A small image classifier, trained from scratch.
Model: 48-pixel images, norm layernorm, patch size [4, 4].
Training: muon at rate 0.0019, 13700 steps, batches of 64, held-out accuracy 92%.
Data: trained on stained colorectal tissue patches (NCT-CRC-HE-100K), 45211 training examples, 19.4 epochs.
Rows from block 11, named by matrix and row number. Rows with one number belong to one attention dimension. Each number is 128 + 24 x the weight over the matrix's rms, rounded and kept within 0 to 255. All counts start at 0. Numbers have three digits each.
# v: attention value (model.blocks.11.attn.v.weight, 192x192), inputs 0-63
# proj: attention output (model.blocks.11.attn.proj.weight, 192x192, transposed), outputs 0-63
v.80:139122087117115086154113114129163129155069105122124116132145098139096146108180157152157108145131163142136161128163144123117099139145165180108113147148153151136147109158129135187128125114105110
proj.80:134138100145159132150157144107145149139126043125090146089060168109126149132125094122150183150162086143150197095140132165156134098108117164113140110129129108111143153136123173118097114142196166
v.81:128146068132120107132122161131126110097092093110110119102131138157170139123147142109142121145126118141146127134137142171110129135170121151140136084099119120117071127116163138097126130111138093
proj.81:156142128137182126115127141097142127137125096138113123182120136161151128115112146147122138122171171134157131146109101121162134154120145101122119100148092125157164122187092119116101167174120169
v.82:102140131139173147139122142136152132118094088117132127112157142098122153100127125107127111134116133107153133133149138102145136136136128160093099117141122144122138126125148145171155134122096040
proj.82:138139149133086114144114113127143132150147162139148163104127187142128149166146123133124167109139059120127123097115123143127103123135130095107118111107148120134186151138138160117098141136093174
v.83:115133107120124075120137114155158113142111102150195150105111175097109126062180160111136170142132133080118166130126165132108110141089123102162113141154175161111103110126129138136143142103084126
proj.83:142185115135108137140191133082103141137127100129107109112138102131131158198146097109119132144095108144128120126123132139130089078138167142130124143121152147114172143082108173122116099133157084
v.84:140087087135133124115134128116142120152109118096090107115120120136150141155132139136137125137140161125144122104100118124146134088138123116145140112126113167128132096146143097136093093121167120
proj.84:158157092128118103190120128086149110129129084134186106136125166089087132130118107128113083137110152120113103157132133111153136096131096134143112125118134121151090162111109150136107138120139163
v.85:137164147125144124152130121104122149121101132118138088159092136120102147144147144139078155141136173145125142127138092143163120120088146105169090139116126096120135103115091129107164130130096138
proj.85:131115085112138119119100123167122124127117130154132144075176141139104137132112131105137116133094133108118129134144112136122114087133093142121126138080134134062099157101119114113157113082164095
v.86:108140150130113145087097110129123112141129143194108147125141133128126150148131157106146115109135100168110099127116206092142091119107114141127150117109103134118065124134114143118142151121171117
proj.86:113159101129089151116181121109149136146117149114133107121133122141151112135123119144128119097145130111135148121098129108160147129147156155134119111119146124122157123149104099148123115159107179
v.87:122111148100109139154153148111137173130170154135115151089123127106137139153165094141123084129155127129113100133140129128109076108168143102158104125182139143169120116096143079119113121118166189
proj.87:157119147123148116129098115116161120159128110111113164145093122124113091055125098144131154119074159117123133110093158138153142138167122134158128121108123133141135153125110121131120138148099100
v.88:100123134153144155105104134118110089119123124139110096155188081182135107105123129088124170129107089117120133107078136118139134110149142131150118167123103136125139142143117117108091129123129141
proj.88:113115110142116090130188107118162127131101121172086179117090114119101107111120161129149084116139168077097138129117133108116126148106089130112133107136132143140107102106123104133117134096118132
v.89:129102095127127092121143144086125154133126128118066119108098166148107116113161146137129120152166133118132107117130174116154146122161141101120121138179153152132129091134125123107092152127125119
proj.89:176153125122151190157150131098163146147151095112196136056128135147115155117103131115122146126103203144132138075134150142122135166131101126127137126120137131149146119135109168142131135169154162
v.90:112111079114132122122148111132174129138136138104091146140111108105143130136131101118140157113133094128169168146154164119091161113101160163118158108134145148148125160158099137132137121122127131
proj.90:104163119124141124089121142113124132119102101130135120092096152143166060139127140121093133087180136097103126114114127141183110073085111117130132110118117130152109129134141129125125134111090132
v.91:134150182110137097165149097176091138144106130107173178136092137156121138119166158135122161126126104108115172124143138140151132119112160120129095129134151144095137149127131154153192123141094149
proj.91:088144132128129158131086090121125141113074065132112090136120116119151137125186132154110129112151108129149102123118133124093120157125163106145116139129132115119110150101081135135166116099148111
v.92:127150095095136127107076115097133117104119130159174117132174093158166140111125153114119129137121148136116090137122132171128131115131110110109147127105127131136102102125113132174127109070150167
proj.92:129084152136160142139158117090105121152129115129135120198111092130099166162094154121110126102152127148115132118151125118133102119128129109117143130147136132096112117145160143148087119164116103
v.93:108143135112118110139104128123143120151129167134161136139126137124130123136112117099170148102087131112109138171150086105121106135121105156114152125132110136139123149122091115148138135141121137
proj.93:113166109148132119173135156180098123151123161136086155141126120133098088143132127121112112149145074123149156103117143129134103128082094115120118154126134125085122114130156164143105158096121096
v.94:144113170159120105106121134128128142143107121103159176143064151131151069100142146164164137148109071118118133119133147144105113142151120132093126116113123134126151157152123107139135157136146110
proj.94:106177125118092125121138147143130119133142147130054129097124124105091110115132105127139167129112081127135129146108133103140123147105168106117137148123140137160170113170089117125099128183140096
v.95:083136106137094079141089106115095100132129110150126135169152150133103123106139135121159177152112106122139137126113129150106104134109123134108125140107090171117116129145139145097141123121082127
proj.95:125128169132118120158140129112130109153108118104072164095126096134095138130109133113119105151131139128135131115169129087140171092107124113143119111151113131137135140116128122116116119129165140
v.96:081142171133112144129117145120099097092112126112116161088158164154111124139127117147167133132160141133135113127160079152156126164081102132124134118154101137109108141115150111140172130183093140
proj.96:194080127142094107099133114136106139126157111143153087135130129155156121150129130103121126146097129165129092155111125119098146103089122119138128139110133113095123139147186130134131130117119149
v.97:124142141143123119103140135141163133129095114114133114107110127114123140156094111105146147099152139105141112150141092128110117159112132135108124096151096131128096122134102146173144146172089116
proj.97:083144144140094131117118160147132146144145152133117106144166166120088121154129141164111109117122090130106126116138102147145140131113123141153114145139123139107132139134132151142155158099131109
v.98:123141138127131109187104112171127132102159128121167123128084116134152115083156137129133119079116175157107187121099170163155124123213130140169112141119146109143175139109071094120102063108152167
proj.98:113148135105187100097126134140124108124112131144040154157103059149150082111148119133115153104154118113131134129093142088120130116103124101141127109124149141128162144090128116113121150097120072
v.99:102109139095153145148110084128109077145141151093128162100126119138096102097127112169166135134116168131171152135135124119156107088097172091121106115096109137133141122138136148158145103126129132
proj.99:099126137128176153151150163115079149106151124111134110173122178092178130150112127122125150104156110127157137127102134089131142160106106093117125127115133117090112128083160127162132126131116176
v.100:129099158099132125127151112153113132131108133134131129098154126136136133114139134152151130145077125143132104141118164123119117132099138128117116130123143151129066096124170096124164138126104177
proj.100:134059151148129128167153101095150136136117118122162104176098147155156117154100118100120102162164106116120139100126152114130127131145112147121119134135118129085146144109096130122104097116163129
v.101:113153105085134112141138094139096113130148080146117151140130089130090086086154152110143105113131143153128145095166169214129162136144117112116096132126171160070203113143138123140081098114103107
proj.101:114127109099143138135141138127110109134114107134059122097134112128194157112093133102101142142157101129090111134117107101166104153123132113132122120131125105122147079129116163120161113184109206
v.102:096152137121130133111162120173106115145093149106133145094122185114154121129104141149121160147121122147128165132125146134147128166150119093071144108137134122118104142114141134120176136152125101
proj.102:144174141118111139139125124169110147101118127165100119085149125119099127155146123119139106114105130121130134140053120146114153144125160146158120132105138117146174139135095118125123157146111102
v.103:143104105124132154129115076162121129142140148125156105128095161141112062124137134152157110139138090147126136108133129168112124126133100138073095127125145100106130138106126088153160095159128120
proj.103:112135133151151143128134137144131129092148146097101154125038107138067103190147133132147153172109118128145111124106102131155212166051150159129116132109133123129069131120110116118148172170116133
v.104:115140174145110128166108122135117109168126162147127140125094134138142133115118126146149113115115124125137137159119140136151075117125115121136125104118100123109148127125114162084157102120115145
proj.104:086133142157158160106145132129139116123152146110074145115134129152134130110134135117110117127115151145172136126113135106147145129118129115106145123138118108121121110145145100117142151087143121
v.105:160105104116120106151102129172116148154161140151170139131139095131170115143150131107154122118164091154170098155137083151099107139144093155089159142110111126144122132109125113127141141085090112
proj.105:102127111104141168118145082112186119124100075123105121160092139094139092175088084154116139110164097161149124115080162083124145089096160109139139118160131102173190115179094146110107134178127136
v.106:112153096139153121140080090146114123156119155118136070148120125149102177165103116123095102116182137131139149144110127155140123089172126138131124143124127095113127129158099170175115107119164139
proj.106:094199105124142134142104159131111107094151148111086127144148117148087107111193155126130150115143135126178134149151117128122150145112131129128122120154127120116088135146141126138171116125119129
v.107:108140105125129159102155146106121074121123112141132148102107124137131140148143127130128098144163135114111149130107124123114094172139117104168120134171122160095124131100120151124113096147098133
proj.107:166055132147136087160110122099121111119161162139134152155142159102113150115105095122136116094084131136137114105153109124129139110136151153142128123134082145127150127133125142107106126096129126
v.108:103100140141121102137077144105149158088132126183136110106133145070134139099163110119135126147142053138129078145086129109127123122110121116134110135141147100116157158121120108113128117097146118
proj.108:167133142112069104094149129155125127126122177099119178151132074137158097093164144147133114125094192135165130122179123093093114118118136107122126097124132145141131126126120104160113150126106119
v.109:144126133143118154113113080157123110128166148149113109133132125126113107107097170148138119102129154104096136114160119125134092135110127129093163115099079139143079155129120113125149126097163100
proj.109:119155107115098121088114163111127126128158138114107127075112112127112113134133097141134144151103116151122153138136117144157126126109107156122104125161130132120154131173145113126166103166147131
v.110:121136117127114122116116139135147143122133111136126108106115130148165154124160147171118124124159148186137141148099098113113137094142128143145141131132136156132148152153133107119104176124123102
proj.110:124199153131089077130137101160132109117081121124156160168141131131129113129125120146125153112145120115106119122137147147152056164133139100117127120147147130150155144113105143130093072160123150
v.111:109142110151095119121137143123134152147122139151154110137137180136132131086086133106103136142132138145134097117127173154115150124114130111133109114108141109111152117091182097137182102093147117
proj.111:102145143116146106124164126135127153141115136126138120073152077172125098151144149087135134127071150143141121116152146130120102148209113144125134088118114108128129158107102196137114135185053151
v.112:103137143142120142114103147123123101099113111098088164151110126150150125104107106120107172117146112122126133126103104129118139142121117141147134123115100133154086132134134099090120093161124135
proj.112:099105165150109095130114131092121106142124136126114105149167160122122094106138145130136117141108134112129129132139140159080109110107133078113129136130095129131176137135140104131121150097117101
v.113:141135137159152157109093097102127094124096108138117121104141118133147111147148144146168118172076112128159123103134112141184096158120098151111104107118099133084100126101137141132170151112127160
proj.113:129121130128151136116161147146135145142113133111179177106117158125136095139140125128127087141123129122112113141119135129117175084106106149143133126126132136140129143178108088155072139086127136
v.114:122136117127139127115104135147112092152138118097097105137105131115117108161114117148156122141094154070090109136125072130128120129103127093121119115169135128128125102099130140100113157144112143
proj.114:155133118128128130117118113110105116110103157141163161086099123125100101087115115131094091161118145128127077172147138136163134120155099150133120136089131157072119146148116079134173110135165121
v.115:119156135097133130117154164117153141101120140110164084131107111122123114140111137097126170126092123184105172119132118150153140104110120120138131105143127116140179122142132104126153167204092140
proj.115:124121134119059100096105110153115104138108098113095174096146144113125122133139144146130117144149107141115117137163120102151097118121110162109117126114108131131082122088113112127175099103166094
v.116:130133103120129092147098193118135126136099149116119107133123120165121118151115120073132117112167165117138093117132116130141148112169085149153097126113116082127127123122115109167126120176122113
proj.116:133148143129104121129155148120127128112132141143106110130144174167187112191114148128128120125152148140162126109121116106124152128137115076144122104134107105124097153132127156114179183173108131
v.117:102131133116130112157094144105150139147158138113108131130116132087145158168112122130141137136120120131127140163142139144156123096177114144140138117126151123106155112133113126140128161139129102
proj.117:136164109127146141163121132135172121129120162124139126135094139155109120068096163119098124129139143098127122143130113127165140159100142141133148130148160147107124115113163101133130098090133140
v.118:136103132130148128133119109186109139125121146140134156146103137095142122147107111178133129140103123111116113141112114104107131139128103116091148111127132116176086146113138091125153129098131137
proj.118:117117136130113182177108126114117126120133164121140123138088078061116119129159128108123112147136124121136115140215135179157157159133143115108125150126125133147180127099122110129144166121105114
v.119:156117111140166133116105106102151143127160153129146132065102144161117111130120162134147108106131160111134116155117128155095134128167130173078149132154155116126150123124104101134131157111141115
proj.119:107160139125147144111130151145179136130083132105129126125136147097114120143158127125144227122095128127115156098140113141159110157082082124108132123136120118168132085111117139138094144145151135
v.120:144103111132098134140143123136150124152188142118090111122140091174115090126094146097141115084160087117149121145093098130118165141126096135114159156122124138116131125147170149137128110122171104
proj.120:137143133143104146143148119111113134105103167136106154165121143073099144152143142161121123115127157150150134135129151101129140154135074106115124139103104143154099092162117149114114163167133171
v.121:144087133121117112161132114117128168106106138154119113150129081096089091118114124129126111135132134139110122143152098093098101118137097122102132145093101089159109126129126111068143135106142145
proj.121:106089106150094163130166130123122113160152177148120162152118133138147153149075107128102110148107105118117147114146130132130132131108152160113120128127165110116162137108113106149141139119120088
v.122:139109138150135126141164161088130143110143149120104121116103160115146142104142147110108080109163128109138122125129142173149125146146142104174137142171134113099130107142110112133110125152114112
proj.122:171130122119120098151068132160138098134142140166121134135166160135147116116151151139119106120127171130129101103106125120174078156128051110148119124125136096099065082123138171144167103156140157
v.123:128109082132156105125122074145157136134149145138124097099127104123102101104087136110181135157123110113156143124173118163093134089081116112098159110158141166100123132154084108125158140121120096
proj.123:090177151104068141112153149144105141127116140124105178122106153105173150144096112110106131109147157134122144118107118134162115161064122141137130110135115154131100079107140101124173104174155182
v.124:130118119124121124104163121105144086135166146116104110116121140144089127138104139102148120104142115133140119152137127121128131145126126152114106190094135107120098083119170127119113124110147159
proj.124:124118155146163126094122123093142148140142121138112139134123166118142133166137137118116166086161151104157126104122128117164162126147111113140130127122119135115137122142121130131145139191134126
v.125:126133141159149159137121116128114115124094109095136126099133127135128148107139114107131119101158093152128171127085143145116135146189154167132136127111109165140133113139115178153121121133076153
proj.125:137130138120129125124136134096129125092093151134111200172113135120097108119164117120122168134116078106147117151100137097098087158122130109137121139141164119076138106167113125150118131078146079
v.126:100085138105105103141144143138116081100150090084143109153139107147129053100174076148128106100110100137118145154106092146126101149154137145154124156104123158124142169126147095106136113158091096
proj.126:154096117115115124122133090117136139155095120148091188117122161126122109123103150121146139171122099127116118146147132090099141125113127093118128136109091141145153140089123110116137127068140171
v.127:143156155110111149131138114145160132091143158101138097130145126148127119078122125133134147115105149118118139173123152166157074118124121131139144143128081097117150151130148120129164088115091152
proj.127:109078125134144094110116118104119113142119166107122165125111106128132149170119119133151116136141095159136146099142148098113141135117086103125123136127124136079148116097140100122155148127137112
v.128:139095136177162138145099164159133068138097073135156137115138139125128127100158116126094107169117118143168163126102181104116095154138093138132080167150156136108114129109123113113133151106147117
proj.128:120127128092126119138105136155067136135107182123135123114140152134148152168131099124113147118178167118124142127134100129179154105103166148126149118109133153148154122159129148129154151084071129
v.129:147136144160168132106122104123122125155135149116116110111131120143139089118109156103152128123117163114120131150145175108185153121114142158145152107091116141086160149159147136147133136131125124
proj.129:149115109143144114118140151134120124125127112138108140127131184125139092118107112129119152112141084155133126121130139114086130068145145160145122141143151112154068119094122150138097147130176144
v.130:098117143096107113164137158139133131107161118112133111110149115144151110139135134104148110117147224139140141092110071136137138119160114137142123143145175115140193095100138131161091137158071126
proj.130:091165152148103117122130131134091116122128144101160122088099114089172173163145108096114116129143135128108139136094122118146120140108111121119135119098132129132095099148108109150156122057153141
v.131:136184122149122106132141125146121129104106144141075106176171122126119118122117117125125125099132144125111127097119162155177106136111132161120124126109069130144123105141140179183181150163091147
proj.131:082078140109133137115113134112115141084144122135142102152133087138079121071100119143134119155092116127134116162158093128165149105107117133143121120105094137136133121124119143124081104109135102
v.132:163071172120136125136136173121165144143139158150124146100077098131119175157160082165116153134168163142131127080146137121114137081182149082113077106099184120141159125144121092110132111162143129
proj.132:150168135129137165129178110152167138129089091119171126114112146140133106098099135136137096116127172106120139115114110111075126174177128143119131125133133132135170139146126157124159152181104157
v.133:118147130156121136140128096105117094111132149137130140139167157138131134152107160107129128100074104148130118127142154107123162173153149125146158107080160131117141132109144109115140142124151098
proj.133:198135141121134120145093178103158142108098116142103130090078141117164123103101100103124154149140101121137114133173147111128089125095070152108110120140129106126096165101118133125104156113185136
v.134:170129102169127092160142115103078146128178118103108115145110160076114141122126142142148147120106146112155172133162125105127085138141094136093125120181116114124107133165097103087127096096168115
proj.134:119142155114105110124130170098064141162122122112113148152129114107120124158124157163116104144167131163133167132078107121175151137131133131147129131112107123093119096097156159138105115116130114
v.135:095092098083080146131146121115128155083129200156175137163098177130107132138150094127121124156117081132118077107148134140124099120133116148145139128105121122134135126149139117078125126106106101
proj.135:188133145148147161118169132162145130141123138145160152104107099108141140143114137115107132132125135126127139150099115116177159096137113097097160148132138117104131111137119171127115161145119158
v.136:116134109114119112152150111134135188125152100121096124137164084127109144062127144177126127097139173158134094124144156125103154130087113126131098134092101092147141095153129111172163112116174147
proj.136:137063102133078163124130131095060125150149127154146117145141126106134120154186103128151127172126117093114133137130101138145095121097197123117151131098142139092106142067105080119138108138157076
v.137:153119163114156154156106131135147156154133102133182146113126126144113115137107111120137151121130108111079128187126130142128154083132081073113131116123123107152098126117123140122130108117135194
proj.137:136098120113135065184170150132173121120120079114075143127134148137149100149160135125122115099135143131106131107154147171138131131135124114118107136144110138115123139114090182100156146150092126
v.138:162171148105150114130136109142098112141097131097099160069140148072173154120115149111163116105144114104137146117150106106091133182140151153104146099138096126125108098137084152148123124108110141
proj.138:166114130134144136124138114075112124124131137152114131113153111127128128047119156087135134134133092118120147136135131110110158068142131127148122139121126128128073143117079138134098119183124152
v.139:172140157177152150139120080157103107112099132094085126151170090142114133100108112122137112108126069138095120152123144109077132155165133125134124150124075122145096105131089105149170122069134140
proj.139:111108125123149103099141154123104152123165145111083120102129168114140155170104126117136132131127121095117129124104125119181070111100131133121133112152135129105112125122126132131141113147143098
v.140:091146103117094145104132149157119123105090134114125142133202132093157127145119120084146125140125062129104109115126141087133116148118161134142142168123140118085102140154133144117155119116110130
proj.140:139074113126159131098112146123151138117107110133147116134107123114120133069087164106101185139113158146134133080143124173101139117135105114130136121154139170142134182112145141123112113134154140
v.141:122107126146080135116116151138091132072127097111139175140150148136124138146128100117113081145145084132102123120155163107130103106088146082123133151127104117123155128113154091102126116132175112
proj.141:151130119143139156066109148148169110140134139156153112148116108120129114129095117135157159116151191121124111128105128114161170132154158131092126137123138104092142138129095159141104164152105116
v.142:097116123136149150135087166104121125129107112142193136145119101115142159102136105123137123112113108120107083126124118119093131135090134114088112159095165129100113143148120160092101190112140131
proj.142:134146133103145074132145130133142105128076125105159090106097115100114134122120157135114109135131138183113131126141112102138101146145133138108128130148128122123140139160122088139150109185120107
v.143:137094072143144110156107161130153100114155087194078096151129120172131089126144085151132114095180155148130118100117088150100089138100102148095138126076093138090169139170188088166144110095096129
proj.143:091142119137085151100102093099083103169127139115164127095176096153183134169164142148116077163114173112110098159142119099101145129141182136132128127147125155148071106129153077120117089132152102
v.144:115088119118127166109143114140109161125113135125136174141108100122124153114148096112116140153150107099125155114176152119141064145107117142101110154154098096161077123155084096096154124133128102
proj.144:139102120140178123101122124176106112125125079115104149108132143115126097147116133117113174121114162082085131139108144097144152108136163072156115131136121125128128133129135160135133118157084122
v.145:100149113108174122131112162121136175160105120122094087090121121128109147155118119075147083093122134154135170129185127127119116154087140115102109108097152107144125109160109094143145190130121115
proj.145:134048124132094136125148085130132124122154073092139149132176108137123080118148115128119100156126128117114126140089122105078131111168120153124123099136103140140137148136158102115117073103109111
v.146:106117154116126096102094172113133151128172053087146179157132136142133118176140102117138111105103125124090088081119123117156123118095087134111135113123142065129123135136134126111134145157144108
proj.146:137086135117120162138160117126136113142134191148119138122130062120143101089122131140113160110141160157153196141138127133117117120142109109116133114116144152126183145154165160120117077105111146
v.147:114116160131121153121171103103141141124119095078136158149084131103166105151148131148109111135126153080149136172112102160164125122146160165159123103164097124152123093053117142148139118150174160
proj.147:133136119091114133105131132151093148141179136145105188133104106132134121144126102124134131111152122142142115133118119111150104146084092114132128121136123138140123102176142109136126135141101138
v.148:152115128130143112079100118104098104125111080165135152151121115091121137103112146151115109122141189088150153144101162083085131135119116143115146118179123172119106119148143102093158106180166145
proj.148:114145129127113125092118105156091118143121108130109101103142104126087122107119150112135142156175051139156122110174129074150133156179143140125136117122135119151112068118170192135114152110135074
v.149:185072131142094125113126099139117093124150095132095138131143129134091111114090136093150115137110074136142117115134127129124113127144123093158103191119102131153136129121131121122153119101174105
proj.149:072174141116178134162149151150115147139174101126108162161164145129140095222142109122138144135138204117115111109128142110178145097097151170125122121139138113116146123130181175120133156086128112
v.150:168117095168115155103079164140139125126109129152108163100103101149139112109137051109094138121151138191107140142116130091111154104192118149107121143177156150130121160144116121107114132115129150
proj.150:035121115128138121096141113161119131139139144129146084098128179158093135135101153122115148130124158122112124108180149140113114123149139124107136153134129136127114110094141112112193117186136112
v.151:095140122121103134142137139121128137130095087144099147148091088069152120126120118132129125105122123178134095142136050133109185103103120119131133099094131118115142109142103146136147136141119138
proj.151:166100129143151116130120109051145119123091161135122084106105056122141157122104104144126138147085108140153082139145146135099104149164083134141146113164151155142126109135124109121149139173116087
v.152:098155111122136128127103124134145174156136120129167119111112139150150104169144102088120090109166073117126189136122135144123148096134115137091171111130128134184079160141102164132081147157124150
proj.152:131126116135103103120119142133126122118105113118114161138136128174129143149167164141130143158083107147112131149123133126125114140154116075132135116123123138122091135119112110145133137095113164
v.153:135130127149137133146121151102140146158142159102126140117149085184085118163114106136131111094134111141139161146146133125104194125162139087130119125123148141134145169087130155157085122091167158
proj.153:133072098140106116107133140137111123119095099138151124136142154138137151146196131149138123126127176142086102124085096104137100116106145174126133121161154117157109137140150061113147108142138071
v.154:135142182108109159160112122150124138109089072096131149122132123073164137128193112122102161123105114135135160093116112139094130089171166097106086185152101173122141132114102121129125077108138185
proj.154:101132113116121111128133118150126120148131148112141170145126151168112129097081143153103139137151155131127126164098122110174109150142084159131116127137095112131130126106138084100115117189097119
v.155:111128129113139114149113139158127122105127147126112137124133107135093135147154098150122147131122116155103122117103131145099144121160114159117123098160111106142139109122123130159125155120111159
proj.155:139083152111111131177109135113174154128110191135130148138120101130149144103154130143125106131145148110125132136124139120147125119124146085132120099128149139133096152125106137123157124153104165
v.156:082145096145159136138137119096135174120143107156126101120078161144120108160126104115120098137132164099109125121125087098137112085109105084129168113125176135126141111142153089127117142116089163
proj.156:142152128094045119116121122103133116118134131122167128131182033153132133113169114112112133121110127117112134169117135123105167146206130134091103135101121122167132140090104130142173087119140163
v.157:139092131082129138119151102055111099121122126173110157164085135121072158113136147154123142116169158098144136107167098174118105126145130161125122125131131116164108098159095145125157107133125120
proj.157:121165133115144111104128094138133156116135051123163103125140135099189136161116140139134101116137098160119111140084113107147118104109123158123129142095110104095130103155143202103172122137163144
v.158:128117117119116111142111117084139161115131090151131142138097146129102139180163089158097136114120139137132182134148130124119133146094117106116106140156149121142128109136135096113116127110109114
proj.158:157115091144111161118115103188152121103164081135149141118129144111165157127138157122133096128134133152153111174154136159143124126174116161118133105158113127121141146110164121115139141175157114
v.159:130084091147049071126153133092134132131145151112138122124102203123144103185159135070104145150146136104138163087109136125148115119105174182092108147159143115118125102138149105083113115130112149
proj.159:118157144159091148084134130118107107144116137148172137138158066120157177128108095129153122139143159154154148098150145106177161125137114105154149142117114147119114139123127140130084144138122137
v.160:077148129091155111113132139083121124111163089113165154106152123134113109119118195158150100120155156131143139160118149127133106156107081117133082110104155123146128102106128094162128128149151134
proj.160:159102123126092121090150143117114145122168091162137097136120142138156119152179126131135149114135105156154123105116139118136146122096155143098114122135119117151150133166125138126118172117134119
v.161:111123188132093120111170077173144140130148147110118123139116105111171112092145131120183108066124088087113167152130098163129159108134160135084137123095129104137146110128121134152133150130156120
proj.161:090125123114145154123122127120107143116169112098110146134097141124124104149136098128120151121197154128129114137137112113150131096128136076136132115129154134135122121136148069120114097131127160
v.162:134124119141141147168120122123117130149125147154144090099150104119120150119137123130090132147130114078146125151114113148128137134143133120135105147174182109144134115153118106108118151127149129
proj.162:160104138120109112090143144170139127141136088118168082112122135115165103160128124122134093134148126129121169133145143100158111107081179152132125138136155132120121150131117114122150123151146159
v.163:080112187109139147082186103148163174114122106062122127120160091108109145113156106041140105105129111146162175145139135119133136090134173123127097103129102129128157096121146141157140159136132098
proj.163:127148117164144157129083113164062137123191171127123192183135211139093142140172116139107161145128188089137101125125153157137149129125159125152122139101139108121135091109121078118146103111130093
v.164:083129130128160109143131050124122153112107103145112097163112074135119141101074106111165125159112131120154137123110099100152141110107135109142087131121106128131153136176145134155144114117136106
proj.164:142151097154157131187128123134104123116148101100117159118145093124151118166141097112120192116102081121099101139176159140113153118152146172136123115111135141147115120116139128166120140098133140
v.165:151120140147147164150108131146116110117148077137130152127146119127127103111122095103149118110124117144093100149148098121119141153090135158160152122120138128132130100159144145088093143090106139
proj.165:090114154158187121121111143153104133126132184128158114127116098120154137138113127123102129112169139134113134142122151121134157122136125114154136133142129130123131108105127113134159107132149104
v.166:109093111124111125116131173152171153107105103113101144129113117111134083163172088099116146139138142148133144093143093119127094122167127120148149121126127117138130103137130126134105111148124090
proj.166:147148114133145158137111114127131123143149156122114168118114161135168123131146158101122128150119178130121140131135129099123117114130140111137100112137148128119135116137125152114152158100127134
v.167:162115146085093126123124115127139150140151122148148138139127143158114109094153180105118130123133127134126129123129118150117152125142127128125115173113063107158139122087081094144136141089126101
proj.167:135118122124150140151129134164180138124126145132081171135133140123185116171167106141113101122120169097099086152119146143150076089053183123126118124102116138093144155152121142142109096155101142
v.168:135132133113131090168115126169124123116148073117114176147117135159130123111191125141146096077135091126111137127133085115125142158162161131119129168174125134170134133108165133150095100128119135
proj.168:097134132140126168115120144091144143088144171120096102124105124090158130181121157082130150129154156109157071106141142142096132111135154159136124137152117125112112142100116141131158141131135098
v.169:106136134100129108108141117145125135168139132096143087140151103109111136135118137137093147113120168127141122116116154137150145134111114119127121061152123104117137093136132125171156135141129146
proj.169:102070152127086138121119115126098133099124081114143135107151141101101137135176134120123111145155092112127096128143120164134114113069116121108126121175130167124139128122127153125122113114156107
v.170:124163144083150156144139135102144108105078143155126100076139123147107163134114113145175133112140124115093083133130126173147087140098121115148079147083141115147161112116158145154141143129108127
proj.170:164128112124165148117162129139154157159152124095146083154143119154132166066156105131128070131108132145134146140142105122106212164108143171105131130114143143132141169195109127132107122151126103
v.171:154127145109136134099118105155112087103128123116075172132195115144104154077166107162121144117102117141140105164118145147141102144115129102121125143119118104161146123097159122107113150101112141
proj.171:057158106143129112118135128114107133090149106153146067146114149105135112114150137160143093101193160119114106137152134149189141120103143127130117104140113119143121139138093101111162108142156049
v.172:141108125109110158155157122102151113111113110123133124147081126144147118119139159136134142109089149119100146100159169170111150157139132145117166138125118138123100097129105103109145115144109112
proj.172:120107101102131070116136130176109151120137152142120133107124146106114121127115106126155064105103112148130128112116148143139102149112135103130107166109169106126156109136123151127134136163111114
v.173:168131131125136124113135100154132155145140129106158079091067113102143107134124156142125153126104176154129165166130130109163155106134117126139108094119129177111133134121117121191094127139117131
proj.173:114112127115138117118154127134107123136093098116134165109161170150093122109177114103110122157129084128132132154079141109063166133116127112145138130158124108145067129094082094120154168162136132
v.174:130124159136134131116120123103114131165146158145112123140076136148112177161116152120130133129109111081153130107165108106129123130089106132110112129103141113151080118160126101108174134141088113
proj.174:143103126125119127122132118138112124099101050134154130104130123148130129109139085112148089123198110138130130123114131134087142126173113148122132105134148114127149158124134160145099076102157146
v.175:105172146134150122149131159105145160132117083164179141136114119105109119103117128133114107145116122103108122130149067119104136122114075119151184133098113123125112122140092110099141142144121105
proj.175:131108114143149116138127110127131142113112147130077130084116100167158117162122125111122095152080084091104142165079133092113093136163146082126128145113160131133134126105112097119155122081128147
v.176:117133124134150076096122137139126117152136073104097091118121111135102087154116178076103176140151142111128164127153130094125099138142096137132120097135122129110097104142110080169179127123125142
proj.176:109102141121108138130128108069069125108152134137099132110204134135155121103154100172155114116130114131121154123104123115107108105111126139142130121131121130135153137149102179132100141098128092